config.yaml
train_examples: 101725
horizontal_flip: true
levels_per_channel: 8
vocab_size: 513
width: 256
layers: 8
head_dim: 32
parallel_block: false
optimizer: "adamw"
beta2: 0.999
Rows from block 4 of a small autoregressive pixel model, named by matrix and row number. Rows with one number belong to one neuron. Each number is 128 + 24 x the weight over its row's rms, rounded and kept within 0 to 255. All counts start at 0. Numbers have three digits each.
After each neuron's rows are labels from the 100 images, of 14976, where the neuron reaches its largest size: "responds to" is what is common among them. Only what is clearly more common there than usual is listed. The data: photos with spoken descriptions (Open Images, Localized Narratives). In brackets: how many of the 100.
# gate: MLP gate (model.blocks.4.mlp.gate.weight, 768x256), inputs 128-255
# fc1: MLP up (model.blocks.4.mlp.fc1.weight, 768x256), inputs 128-255
# fc2: MLP down (model.blocks.4.mlp.fc2.weight, 256x768, transposed), outputs 128-255

gate.655:099149117104106111171108125137128071152108129141150128169127126172135147099136168121131113107127123163121129117107160130108116033138109113140116168125126143111110135105109133109121158097173150100133133147102098139134134137171145097094168116170120142131147096142121111126173153128118128163153110135114143103066128131125102081164126139126140147139154141113138117109118111166151129104130
fc1.655:152107130118140095132134149117124157134156113081129136093134128152092119122138126105122097164140171093104125134104081155179133152111133131143152128150126133128130145138118137191157130099140137189109109128150148131114133110121130148120127139126110076140135084098149150107114147159137157122113147182138111146142109150130168121110132139117123092163105124098125101145114081119086108090129
fc2.655:102158126108106130132143144149138137114103109139129159116129127146151089096129149150108120128131084143153139127124176120176107087152128118123174132133108078122135135109097133121129159169163153155105163125088114128118131149145093115101148191090187134147148124106133112171148141150089121123131162114184145143070134106168126155148128173114100135080108144124117151176163101132121086142147
responds to: text has "sky" (53)

gate.534:122154117115110117164133160120115098078110141152127137145107147079097143128114097136120127131147147122125144145100142071141153124101108104120140122127109107130128158134119143164130117119142141116116161114111066162146129130125127129127123090094169132127136138139173143118175105169119181135126138152140159123063125130110129081151129114165146128142127101133083144132093138119103131140124
fc1.534:099190136114133123161109138130118056140137144155177091127114081100111128144131151158119146086121131144125135135103178147145099098159130145138123218118130135145130142139144082095105138101116078127144110094133142150135132126174130151134155119095095113098093120132125140139134115064121154103123080139118126129120117110114111100116113140127161137125101127162109137087134136150101152109124
fc2.534:129110128114129117135147176083159086116121105134141139148119109169142150135126162159159084172118136153130103107122132089142124136179152118154082141127073104146124127139111090105080174094106141099076119101127107150140169137150149143134159125114162104126147079117125153114152126092115139115136132073115083126120145110137082124105125190111140152186088118137189091116139144141105138108119
responds to: text has "sky" (79); text has "water" (26)

gate.124:126096119120163142127115101073118117125145148120132118138132163104133130107136109116129153147085166113114130095115131099172095141155137129115126123148153120122119166145150119168108163147099151057126141126119097103141150139100146135103082110126128102126149123121164109112122119145143135137120102163135110195113159130144106099146129115143155155116150126090176095112121098081144139088122
fc1.124:129147104113152089142171090163127085117149119141134112085124133126118102083134124147135171100125132147138134119107160106140104109177167147135145126106116151141161148121172135140113127111118096138101149144111147133168117124098163168114118143158127112130184120125132102134136121110094132125119101127176130158139166119093155123118093158135078136081128175121143130134113115107098120136130
fc2.124:202156139142132134087135118163143138147163169097086099123136141120156152099125180116119160100157123075137124122113128135142186061095150142097172118138114119094120129129160126118140137105146116116140148126119062156164145096162167119072137106120083134117114125123127130130148109154133098134177108129089106109148154127107126117134160121120135149129061150147111124137084139115161101125148
responds to: text has "grass" (33); text has "plants" (31)

gate.236:137130087170112116113105142131139124153145095161089095149100109178160131115142116128137181133133121115185108124105123136128134106167122145092154096109119132104152157125138147130133151153121145117133149100140098129158150123136084120169136143123134140133142121146140123130097175061131158125161096120133148177139137142134074096185145132123121118139152098097159150144168128099143116113156
fc1.236:066137089122123116128088171131166154109113146148124192144145168095128096164133114110145106152150105112090120117172121168120155132104133152116092139155150135131116117118097116096123143153114131108085111134111129086090083127110124114112109147109106134128135175144133133153129149135140079136149128097130138090098108142125114089120104118169123151115132099117134170126155120111085146159121
fc2.236:100114133152145135122122128118135141145122114146110097104128122147099148123166102192120180138149151192096123135091117128146142088168105149114091112145119141140134124197154107096141142133144167139116074141166153131108128108159127100136157147097160080100149116127180086133139140075119135142133146104141126121139146080124149127118165155123158143185146129164132145135105122111159093131144
responds to: text has "plants" (28)

gate.149:113142076142137132108124149124077159132165133130156118127118138122079142141100131140151192108127123137147144123123126127131142140129147138114106116101111132103129122126152124161094129093136129085136143159142169126134150156099116148139042106116108147111039127144126119130197160100128103136134136142113115133128150143132113092112098165156072101103124118143150123114110108124104113150148
fc1.149:114102120113157072147122125130192135083120110176143119092156134136076145114113114103062130125148137133142123114151124139130117117124148124143140129123161177107145146152097104125128105116099112112105161177121135143156153140128145110129120129123166138115127120154146084086164110146123147114125168138098123126153171095144122138114130070118152134161162131102126109099120151116123126112109
fc2.149:142098084116139146094137172142103148054149130136141142078149128120148125145144127109128117095138088117128157151126104112117091142160105117137086136151156122144149085152127187123107109090110098110125085115132139107121167135117141108117135121146116172103115128092096094115151108155102073147120134115148123142156137142092165137129109123116114135100084130088098146123122146130139170140111
responds to: text has "grass" (27)

gate.626:150149142129112157131134048166113159193122126155155138129104135155115120123153133116096204103109108100115140124110129135134121086128114148091122173113144145144136136149140162090093123101098127120136109115138118067178111147110127134097169100154101126102068121137141135120149090146123134119117135116107130109155133114113135126135136110100121093146093113165099155140119096141146123092125
fc1.626:126109134088104130120125140122115075114134122126126147151144128160165104118116115098121088150175115161146099114117119113145119169120112137108134131125126153128113070099147123139119154157118142156123130102101136144150131136105155113208114157134135116125124132143106121136106160086137120124150143086121162136110157142129146132128108134146141133106180112113126178156119154132152149123137
fc2.626:140122119123143115114140146156077171120085129125140114131142098095120127151139115169091190120083161114100137130128105124141112086138101098160118124106152106147120144113099081109089126114139187101122174130118127132107101144108142108104143127128105104108153117119133061212137126140144110118147108143117122108107104148140138137139116127121141104107136122136133123104170106112135078203128
responds to: text has "grass" (28)

gate.177:112120136131148117099142113138117125150118123137048141106102127149183128143123090123128124137156134114181098137151144095137135058131122142109143127139155142163116120139160115166104123162146176148176106137106126151133149151117120180126129147111142141151105141133123154133124112114139093109157084118126136102083104135154124121130164101136152116160151130121108164114103093096092147147150
fc1.177:121137103164100093139122164102154087098128150136115094119156130129180140114111161068125165124117120139125121144096149129136099152149127131113121114115148147164147137132100154152148107095117084073132127104126117095156133128129135100118107094145159117126121070132140083108153129109111175104130135119122132129131151143123112155102125158072136118135156120122106090105093151132184137135087
fc2.177:121159163120076087108110109158101124137102130116133078135084132088126155105107126139098190130139145093096166147107144114118111058090108108100136075123129152166107118128167100118123155132122144093153120110144125116134141134138128124171139120146112115140141111126142055127095096151146144144130144095144151154163182151120127127127110145126107130158119117125127079107131131125141173165109
responds to: text has "plants" (29)

gate.220:146164141121124125140106103144153165173142177129090134154143120105148093096115165125145102091135134117109123126130109107119188138112142143107144111126122154134088161138157118099151110119114126128129137120126093141153125156138110121115089111157147107154234136115138107135149094116173139118132078116134167152100108117128129158165096142101146105167144148087125096114150129103126122117120
fc1.220:092135125123161175067141134158122163162142111134123176152114149130086167130138137125140151166091109183137135107145116159128096160111115118180108151100120136146134126102106145147118122141102145140107101148126160094129082127089089138113108156109111151122157109084135116141137110113147072126079136158112103116121111131131170132118086160124155147074148116112130143163107143151124100096135
fc2.220:107149171156094097102138124133099096145143147164110134107127118152133129146088133089100147148173136142133148106129124112092135117121096094135085130128145127133134112128119127129143126107125113123151124114122139133134143106164174080040113144079106075127098093160165116139090127130134142141168105086137164115137167144155131090115137139097124087089093154104079178110114126123151137116097
responds to: text has "plants" (27)

gate.223:124154145117101097149154103109112144139114108163121099159099134094125151125117096158099087139089137135127126116123088115184132145148169113087130119144120104128115121128097140133113133128131120090138126152093100149128131115158170155125123103139180117149092159163181118137180154170150126137128140134137140115082150152154124113122125094103103171090122110129103113112114120093145148138098
fc1.223:076136158105169105100139134104150111135132116177160111146095059112140102138130160096132098127079130105141137117153147151108118131118113120142110140110109152111123073156103104156129184123131102120097147133130146168138113087120138166116146096139160114118115143118160131112152135102147113147141135073187122106122132081100078094143150083113123141102137122110159128115103121156153139130103
fc2.223:150157175116096146123134067156142086163145144116116080141139089115144132093150160171142118117130164144104129121123149112154142116139157183144104181121169123135141117174133102113145161105135156171151133123127170156120130132111147082086184128089130134135131090149140125146121100150107130103133160111108141159121142122105097151084148156078138094121100126159150123144148146119135153136120
responds to: text has "sky" (54)

gate.179:084131099110171119131139123156131128119090136155087143117102100116099143109138104160142124123082127163092120122124094117167105114113124123122124081137118099123137102153112074116111130132110175095149184166119083198085125131145173168115120113146132144104145127129095114103157113136139142128089144138149102102119137155155167099112123081099091144134145110139143132131127120077116131133154
fc1.179:077142115151170139157121121139122142152095143138100069149165148114173113132075128112163149121145139083100127152123160113113163138126123130151089126093139117120132116122168119109115103151151126119129119146126129114138202117133153135141144118145087123128178090127079107180118085058143141104117119132117162145079102159143141131142119123113102148164146107092112162158121126170127164115139
fc2.179:171134142082123150141159121115085135143135127137090147093101104098111137156090094138120113163139106058116148134132104178125167109115076102129169163120135138108130140141193124187099124083111124132102162155122148149114120102129145124124131109132127090144120131096173134157116135173159165133137168132151105116114145106132126116178154111132120140094144131101119094108105103158138094130097
responds to: text has "woman" (29)

gate.190:110115127130175155126158114153086145120131154109156129131113110098145143122113124117152110112120101165132134116136129133128130066134111129137111132154126112142109097175153106144114179111141140114130133104149146115132151127121065189125135117175120139077125129116172123117115145109130113160114134101122106112104161116102138113145155122201146187108130128129168147118136102159128151151111
fc1.190:122115115162119155128106191093161069123136144126100110139164156119133105102104122140079146128128124133092139103104112141105103131118108165120144146144097098132129135127109112126111132113116084115090134124119144166106131141156136127117166124138161094113144164176125142101129125136160134153088106121119163129152157135103155117145136096156144133119096098100150138113126157170167140161113
fc2.190:152110170104118134128073128131117130117154164110129123147159137135138122107122107155092176097103113122118143142146155091149109102116196150124165127114134114151152120143099173165131145116141115112111118129137156130146150127119181124090156102135086129119157113204133159149141164138158102141162153126106092157098144149120106139096149159109186122124122093103115101092092119143124118099139
responds to: text has "woman" (28)

gate.137:154120101133161075154146139097104149145120133143165185109108144140123118089133132131104154057139139125144117120093152102138159170135153160121162150103120087103169111123147144131106098129121095117172130146128163115140121171098136127132142146120113146124114122145132132114134151125144135120145131126110145172114165133122096125169146165135124093098164136163096132138126151110105127123116
fc1.137:134106108134100147167067122126149134123138130101112104117127158148144138111161135130159083132112111182096102125139103177130155103134142145093148163116106145125169154150143092133123114101162151083120126127140136134058133131165136138142079081115118100117150123124154124137127106113150134139110136136130117118128091111106168094119128136137132123167130160121136137151137131146104134146179
fc2.137:127164141160082162116149103164117094079144130100111113122113098115136125162091123139161154134138130085140115126160137157116096122125124149117128122104103135106116150133121144141114158135131129105130151126108140098144130112095148149154150159134139150130116156098134089108140124108154157176156145131138156108184113112095163091169087116150093121156147147123139114086102078133193078127166
responds to: text has "trees" (61); text has "sky" (52); text has "plants" (32); text has "grass" (29)

gate.12:141157090138102140148132121153089121167122099119119108120112130152109172114126139118125134142124125134111080160158145128136128099061134158121128147159162126139196123156144149114087123124180128141127067127140105120165118132117167098124127135131135124160103153144167147145103066110160161104131150101148111112141167128094108126155127135107151100118110110140156132111098161086119111126144
fc1.12:123120154087122142118143141142116094111123141137136108125156157095158073115130107140123125148130151113178202152133121137157105135169142116144147104114102093150061115155123161103148112112083163117087129118094142129090132110142105135113131100111111143101165108159106118150163154122120127118089133152092134118130124155146113149087118114149112129150132100113113142146122146139110115125084
fc2.12:099144163142136099126140109127149182152111163146102109136102107130132149154123147133089182124155142129123147139099107160170146091154050128154145132137115161170174136168127090111106144122151119114109102139098145099105127119184094145116130150147123125137120164104120104159103132139132097164096104137129074147137136113128152108104099123131107118097144159108108113151143142103192096085115
responds to: text has "people" (45)

gate.734:097151133113111109099092105150156135112106128126120111139096118114106104078189169140132124133133188146144109124129152164167109109160151115135160168164165124146121134153148142148151116183122122103112128089154091152130151118077118091098121146130141149172160100134127135089102130123134157145125115172107095153119156125152151144079106157152147098141083139115105153127125138119109127131102
fc1.734:116112144104128110100122085175140087109131125103115119133145108105132055142161110142158159131131183102110122154104088121155082139099115095143103127152143128152143127133153117169137103150136150137121122080154134166163140111096127103130120117097142129166113080113086094144134120138102156125114113162123103120137118137135129132111154142131154121165127132124123140156143097130080097078134
fc2.734:077143105123173119154120169192116135175117108121133098147140090169151112120150121154104135136117149108095142154116108103094139136182135138085119156133169119160086151153120115133107149211147182119146105100146117155152132129126108116102106067174104105147107116164127107112097138121150142140100155160093134155127094123126137111138130121118166134114123148123149105160119086147138167155081
responds to: text has "wearing" (33)

gate.589:131118106150090112114155093109110150134166129133157123126117148123192113148120134123146135120111109052117186117113118159088117099143104170113134106116134125175171139156120144167123091131120191140142154124139137125119113096112107187107126108131154123135122131124112114124129095114156102140171152142115145113122106108164141110164155114095123204117081127120089122135124117067094124087120
fc1.589:152126065164109102115107127102107106116125112138119134082147095155146121145106109135098149124151108129142125100135126145096080170102140168096131131160119162141166135140162099120133117138131148126143126159135129142102145125106135119124121133096158106141116145107131112101105129144137133142156174113089113117141142125147135149140107180144124137147146141153148112140132148148108100146165
fc2.589:149119124104118093117117166152119147112137124103100139126127132121134181104123136126130110158141120145200090119132126068177084098115157111139151168120177099121113110126130070120138093100149098106137130148122103160124150155102137154152098087120104143136126138163116163159126151146124119080143114144129102137184139123061108132136102143106105114151134123141120133138143115164094152136173
responds to: text has "sky" (58)

gate.415:141113115111130152077123159128133119135118140128139112137105095127174147143176142132126137121145164136064105113125095151144138142090139109112149128166101135105144164124117107153126120138097129199136101107141176120128121138118133121122163135148101150115090131155112147150093149145113125097141125129145075093136133087102144090128161110143128116182167136118167150126085130122108128153117
fc1.415:144140139118122100132146127126092096119147160081145107101090119125083160165135172128104139136155104123155135125108096109148137095145106147117102120099137094130176117088140133091118118102128074133120131126160172163143153153149148140121141157104144094126112081160150164132143100117140122098122156124144146135162197130052167142134130118153127108136099130129129148095154171132150155136153
fc2.415:155148099145119133113116107100126083090131091139145158069098152143132139159131162113128126112158147124142116113118151134139123160097122102127131108118117190113127167109131110100110115142136075129123151180118125128096076140170152110126131113048190123099122076114174124135083138154120111131147131091156115141182172123155152149110165106147092151204168158166105116144113138156111087120115
responds to: text has "people" (48)

gate.623:125143072100135144167112121152146094133089141121121151158134088116136079114156117123144071136146126123131120144125113105131156152091155115146108117151092162126132137106138077110186117149098128109104147105128075152110110084155154118200139110148148148129155169094130139118166143100130131143136131122169108119120103083134116103155072129155118138115135139155091149141125144147140158145126
fc1.623:127115129144141140112160134077071154134126135129106157097137144125115151142151140134172121121163139107127138133138164139169179134123127139086149154138161116117128096156127144116100105152112104130110111145141126141106130140095112105101120123094134135130167138146120086155130082116120127088137132103156121138153144119069122143109179116133081110121116099105133201120124166094150144074128
fc2.623:109078143132128123126137122151142161085097124128099182159136111117119135138162134129123106122122109167144154126148173123151121151084143161105118084144151140090158117136097124110119149161108128141090129134139145159167118105123099196142089161138132096140139118120075142105157119099102120132117160118121098159117136085096089163172105121128154090117147114134118148093148132139111140130115
responds to: text has "black" (25)

gate.749:115149123110137117127146134129082144132106164127127119129130154112179165126138140123129140146089100139118168135135083116118141108099131099170124153155162133128116147108131153158141137172081110120110127138122107165078104137124138155124124098128154156138127148137170070102104122183126156145133131124103101154098135152126123089110097095148151142144151108179147138128120115153141147110098
fc1.749:087133137175140069127127086140116124121110129158150110111144107094170134112106105145123123130109119120101127132120115109113090151131119137119081126159125165151117172123089146130117133131175126126159170115043120156142119125146109143098108096106139157147077113113170079122122118119115148133143139149087143135106112127128119100084120146175117136127145093141129151122114143176135148136119
fc2.749:148105162104115128161120116137096112110163118127127108095139116093106117127114088148140119101132118138134095120110146143116078158138149133138090147159097123137140124115119145118152113075166131073172111089102151161121133104132121088157127143094125137138114075149100156122100137142147125146127141143168134124131121130103123115095125160138140128137116140135091133153155178147094212141088
responds to: text has "wall" (42)

gate.169:141125169139140111162122108098129131141119102137131152080190109169113111110124133136122133104113102143129045177112159140101130128100142132132084138121138146137123098119115140155102122133127111108127147142124153131116135127143099159125126174126095116151122137153114098125172132139086136080112129120165124128147099106100120102093109106113090115171174121100141165137127150146100115153129
fc1.169:151122127123138127108144173189143101053136151131117098148121141115129118140154107104154157139123174095135156118110135094123200054117143122150125145118129111132126128119117114141121150079141147163115114135097116099130150122104170099108092128130159139148127113131151109146136133158125156125138104142134148128082146120149088130156121139122163150134117116156132108099090063121124123150141
fc2.169:114080135112130123147154137172120119142131123110131146123106108101123100118127116154086163129125136147108142125167120135120101152124093118180127128136114124143106122145134140102140101147147132118104137105135144132167104075230097094114115164132132106125097133102105099152123131117152108184111147116138107108143112136097160135117098150133136106137120153150110157105160139134192124129142
responds to: text has "trees" (66)

gate.55:115097192182124111099144131098130135139214112158124105155097123102102121143104125144125151129135138085151142138149112150118122153157119126114114086100130143140120117125120127173140189112138146156098110118104148112131130153170080132152082129071149152133131142114131116170108160125090112119096120116114142116116122101151151149168135131093148124110126141132131111131109106147127128112089
fc1.55:105084114165120097144149137090163119111149133156132167136131133133157122148157125103144114136130160116148086144105160135140106180135108159110124106131121098118163116120045044138132147154151124149109168133127160121102131122173154126166100140117145117155124101113136094121102176102122116104117120151110152128114137103169180157173146115124191145147137135109108074138134157126124117107092
fc2.55:141145143103151131124096138144109136092143121095137115076129146139141110115125163117118176089117160134128129135114139093174143119124147143170130175143160128146173109143161169127121102107119111118127125145156082132151121174000183112109143083134102182151113126148115182091127095137129150133092136136116115099161136148101143139116122087108117097107098133138167141122129162143119151134138
responds to: text has "grass" (35); text has "plants" (32)

gate.491:123120172134114157128103126181119139113133179138141112172139109145112110149122149146070130165160093126112162138141125110133120120134108155145125121154125118147079113144107160122069114111128112161112113111154149157132108138126149101119085123077132068130107100126090142123159126174140168151147103147137100123144210083105113144125115111076134156058126155162148133135131111151083101124143
fc1.491:137142103116073089138110133092120120168124141096142140115152141170133138149118146111130090178150139119156123140120137154118119151147132139116170132100149132124173122094096187085163076140154138151116121102120133116144105128122144107147143156111126142150111142118154173130153103164124103118176118113100124106143167115157138138193167155137141119112136124122143126151119131103143140141140
fc2.491:127122128092092112161139118128118154136125123122150133153161102117121108120146158152124119095115131128164144149100125114139151108152137111153061138155100081187126143095131119177153165112117134142145140133158134102146173131187113146123176128149152084124081117150163146153152141133140086128083160101131110112103153123110137080109160089161153121133118133109119130141151137156158126107126
responds to: text has "sky" (56)

gate.115:166161106120107137155155119132148144106159172168112129148127136142181134130132148167136140170111134119138138109098091139110115097126104106138178114122099128121126104176105154135140123119140124129160123143141124089113113151084122128060124130115176109098112166138153103113165150097121085181105127111144139128147091134150120169129153164139101115115118130125149116140120149155154120120164
fc1.115:148115160119141126103170148121137146121146113152113139114083111136127135135113107181160157119099158114158102141153139137176126148113114125106135114125102097133142154126145158128109136151164116163128133124137125125150149085102131119118104104122118092143121091091119119160125094082093144144136129110085119107129108147097072135157075126142152117093156137125124139122125139170107109116134
fc2.115:135105119153158135157144187128099124159085115147104177124139163142129120105111133137043133132168117160156128139105089119115129138073112117159117146115122149126133148110121107125153131167112143075169105163136119171054102161111151112172116178123122134111158213132119119127141116143106118125121086140153144089150129138143160126103148109135089130128182115114142093142118146103128137117124
responds to: text has "black" (26)

gate.524:156129134086113101127102139099116122142146127125117195121162135090096146137131099100134124111126171089150102117127107109116127182140158140115150086154109111131122134091094166122122143146072167111150119145135147119112127108143093172143087113106145111126135148143164143091105138166151107161135102098167113145109131104151133132116118134157111120129117114098133088103140146087139162150109
fc1.524:122167149102126156134146120086142116135130144102144150145150147084100110145103084121127155122113111118119129115118171093164093127132075118167138137102150086107157098120095147155141164115170133117163175147189137126115114102145146098167141121144087118103137140134108112101123059124131125144118141127148108134171132124128145095129167096068109098112107118130138128174141189182172129112124
fc2.524:137100155137122121106116119098119140094106104132155140114106121110125135126135144103153126110095114142093143140123137143111085102119135090143185159151127108165107132148095156153143118156152127088083138137150096126175078141106144073171128127152051094167184123120147090137163100150142111146135181129117118176172124125129148115136123150108106084160080124122146121133117126132129124133122
responds to: text has "color" (32)

gate.671:126103117120144132132115103133102177095143120109124143143111140124125119093121114142144151147127142143098095129122132119134174119088156121140134091123142138129114132121134122130101178133077163086141130117111141145122162128089116146096127140139160116133133132126072154101164156116121123129117082137183120123155168127112113145150148107167099172084135116100120129191136146105115155125106
fc1.671:133145105149151164126126090096125136111097125096156161098119127146113139129083103133125081056116168142110118112081149133171136125132139119154152128109146139149120107141175140111173129151112083096130153150139112154153120117121109104150151095123114112108107162155133100136122159130184159113134120126109131123170169195109149095128145158133108143114107121123112128136161130114131089169111
fc2.671:108105163142117121104144139125121109133108121124147095108135117115148138095143146145108159083152186089135158154122142173128169113100153116140122139141125153132125137147140169116133142103081076091156089135151167172104086136085123094087158123109104183169150121116105131142115137145076107108139128181157139152144161114122126138081150137130124113105129120101136104155167124084119109140136
responds to: text has "trees" (68)

gate.173:147161158114112071120097119088157123160099144115179125146120090135129111137144169102106148164149144136144121117135096191115136065105103125190182116111134118106147107135108186141145137091104165099134137144209163119180124151133117141133126140161132117152103130140126151121114121141180141148146141103136136108145161143120137092180175096136151115121133120135114151140122145116101120104126
fc1.173:118135144101136148158133108098120078111143127117105101151157132102105157114130112105105150125154099121149126135125121157142093128133131146095139145143161102153103102112156131142149182166102129108140152101152126109142112170136131137141118087166127129123131135105115116151099126128088122130090115108072127190119154154138072111114116122118136162116158128177139109093122124172129093119153
fc2.173:147123147154122159122194138091127144130095135133153106107137144112107139130120107143138158124142078112135142139143097096172095135129067097113175133144125138143125128130139159124143114119071119121126127120117133114072166138145119133124118097153101142157126150141137136136095139099082136113133103115120075196175179106119098128142113188101135141113115110129142094112132152166135106090141
responds to: text has "grass" (26)

gate.106:140097107113132097096099124135148148117140112121149120098093146135156172129113133127112129112094122126124093126106132109136126081119138147091147130131136148150121121147127058110153143139144163104114123136157126126129163125121172117143120087157120110115086132128111098154111126107163184093137124138149124174133133131137142161177196142124144108112179132088121111134108094135119076109154
fc1.106:143132129126113111145091081149162110141112130106158131132136130121124096134148109115116115141124114127144143116167120143135134088140122135102098180120151185126164122081142161100113164130138142135113132117089118111149128105149116113111146117128130140160091138134185142118162095143126096101176134147112138138125135112123141119173091108141121127062100112119132167096150145124121195147119
fc2.106:089110114125137108116124140133194155161101126149126166100129123110095128115121111110114146152118100130101131142126137165167159114146091078152128111134169173130135139097150085093120123140116126144116127155109125100118141110157145120126120120114155135134117131119199108129137110144175171124157115152126117113138145136132110088121140125115109093097166101104115118154097147122096078115111
responds to: text has "wall" (46)

gate.244:137159161096170128139101105177147143134145111163119147165156118139143140117145087134118149119107156134134136130140117124148096137128123100150146159139113148163099144104149171124085120131110101117185119134123106154117151143090084147132137115141167128158156125146156158098144111153117137123178098094139103143125134097122104126113163106180072121120176098106142108133140120133123144121116
fc1.244:158112122099175108131158182171163146140145122094132110115112101104114120141138146116120127154172110108123131139119079112133168166148118145119117103121134096145150151170082119128152137125162134190150110128096156100175170134142156083136110121133150127105109120150135147151112144141095144088132139122120089169085142105147113126151142101123088130171139116130120080125092150114135104143117
fc2.244:097128128109111070140121125153152095130106139143128149157118146142124149129151157095108105164146064141137110118183125103172133175159111161115118122080130102154131130073133115113124120164149124184087141178117102103132143121165104150159122125121130109131097154112136160111111191103137148155086162141118167094075093128155163140119129162142130134127148114107143103120111096116109090139129
responds to: text has "plants" (37); text has "flowers" (28)

gate.442:087154116115129098149105141146131165170132121138121176116107107134141041113147115136125152087090179039075151126110124125126141143164132162074118135132114066122140128102112136148116154128106145163127142155126146172151152118109130138106128150137105117130135144121095132116147102102114135144119139127159111130122142149088141134125167105142114130143115112117115163156163129140132130139079
fc1.442:136153140150100149172135116145109094133145129114151051083099158127109147170158195120118095148157156130113121140131132162132119112169152140128109133114137136135121189127126126115103088132134116147097118124088109106160124121129107125136140112101128163148121125122125149143156081150108158157117137109091084123123084116117129125127140125123123104100180119121121148106085142126108156119192
fc2.442:136145115091137108150128094141104128132133116117162115124114121131120121098129100140139117149098159141081123127130146125127130146090136142115182178141181109107128136146150194140132087092128130104128124147127170101106124118092133161114115132135151119127128120135163118129128071117128130125104109162126085122147138146125134106152183156139138148134138125129122100117124116121150118139139
responds to: text has "trees" (85); text has "sky" (67); text has "plants" (31); text has "grass" (27)

gate.753:088123141147126153098114142155108124143151148138073092126135156094132128132115123173133133095055111104085123126136116122127151080112146108134110153090135160165102123107131108127121127193153146144096094084092153168150145150128142136134130119116150128099155132143135102158126136131127112156138130130104150127070097134156161144135104203139117144149121117134127117112131130141131120143100
fc1.753:131081146147147136107086148129069075119198098123123138097104124126175155128145114131151131096136148127158108105123121106090137128139098097118129107115105099159154107109151121112091145146112097140127100118140139149159126144125090114161135118108143132127133124168101137115119127188125125119087138090140142146146130109121136102113145104153133156158127133116113131119093120139141125100104
fc2.753:170133161135115109103119077122176187091157139115106171168125137145092143143151148165149135117083152084113098143121091154103117122143179133144115088110121112130096098118092129126157149131149142077130117135128190153146097115104147122133098119117120100117180121123089112134165145108157102132092167169090099102143119100164151130131153113131132165137133146102128148135134138122132130061125
responds to: text has "wearing" (36); text has "woman" (31)

gate.468:168155135133122157183135081140118101143146166102137092117119134112148135122163125137173133163161128111169117158096142091106154039154102120114199185119132114161130147093137171126110127107125080128156146128112116080158166128124111110136151125134118120125119143130181121136125098122122107139135129171132130143112145136125125131118094160123127128114136131139133147101112152152177125104155
fc1.468:108154104167157095088104126117112150124153105114158117081134155099103114198103112158112165145116155112159113108142148162134112124161118139113122136131144155132123145124139087131128109111139177121133122130127161142069086094112148104113084105100124120120140119162106131119147130110119154128172106155153102131148053134129147129144145117118123106117126110136127157161117130102068150123093
fc2.468:136154101122065101151143116126138102134145156128092100133110127148134158125120152176084094147162115129090121117156168166145184089120150112124122186118128123079086099146128120085125170132167129166110133163130114103156147110177140142094147140139111119129091123111154095089081102089128105164146092081101119136105137101122105159167136112135119125131153152153152100150111131116142136112162
responds to: text has "sky" (50)

gate.755:093193143138134099148118116131112103099100121122148146103125129141155112119154069123105163168152120125070112137160112136091129094152153141160101184159135131137117119129123094136123132113194150142114126136174089126125133142141137153124108167134131094147110137131160129110114137134162135177164165119149110122121134099133137074117147100196144161114135120122124174125121112120157190137099
fc1.755:127159156143161125148145125130138181112157151078141082153139118137150116120129144115169081180107128126157113123163104111158148132091086107201117112129135124152129169122131148149146083136129108121145130098165162144097108111115132129138129126125114135104135094119161133105114165125144116128116078123135135142099130122140154121111133123138155114126165111079134102124153166139118105139134
fc2.755:112116142148129158127104148135116105137129107116136149150104142189159092155087093124099097171144073099150114153182109094171106134086121085129175124160153144140160063095155107136113100145138133115135141132141101155085112104095127134091125122120147110134068133127096144111142142125117136133107101117107139120145126139090194121166147110109079149086165149125109174109147144101102123091128
responds to: text has "grass" (37)

gate.267:108129111133184112118157137113146124094103133116137168146126136106154121097138138133143126121130178132126136098129139141110108137133116125154078096167150115156141130114130146131104115137120091147133128124149128073118161133152146111151136120136053122169141131135140138123131122180129117144143104111137079130142146129113125110103078113131071133090150105098157151116151167129144174118094
fc1.267:134145125131114103120131137105096129096088127143127124132098113160145203103134148128107097134127099087128144129148125167159120157114136114163143137103126140107131113173123133134116157129154128116131113136081143119129162159120112163106153097181130098121106121178139164147105113091138095155145176143115144071140123148171131136146146086090135118130125134093150121118118114100150132120160
fc2.267:162142112155131142163070119151127102125121100171090128140110117170097153116103134141132089127151150162098136160144099159124141091141136149097094161102148124099152115122129089132149151150064138142127063128084108167123148128135140099173149111131133126122108148145154129118119131124143157135162078089118132133125118121159110138156132130141128086145189141136116111125155133168116166123112
responds to: text has "trees" (70); text has "sky" (67); text has "buildings" (33); text has "grass" (26)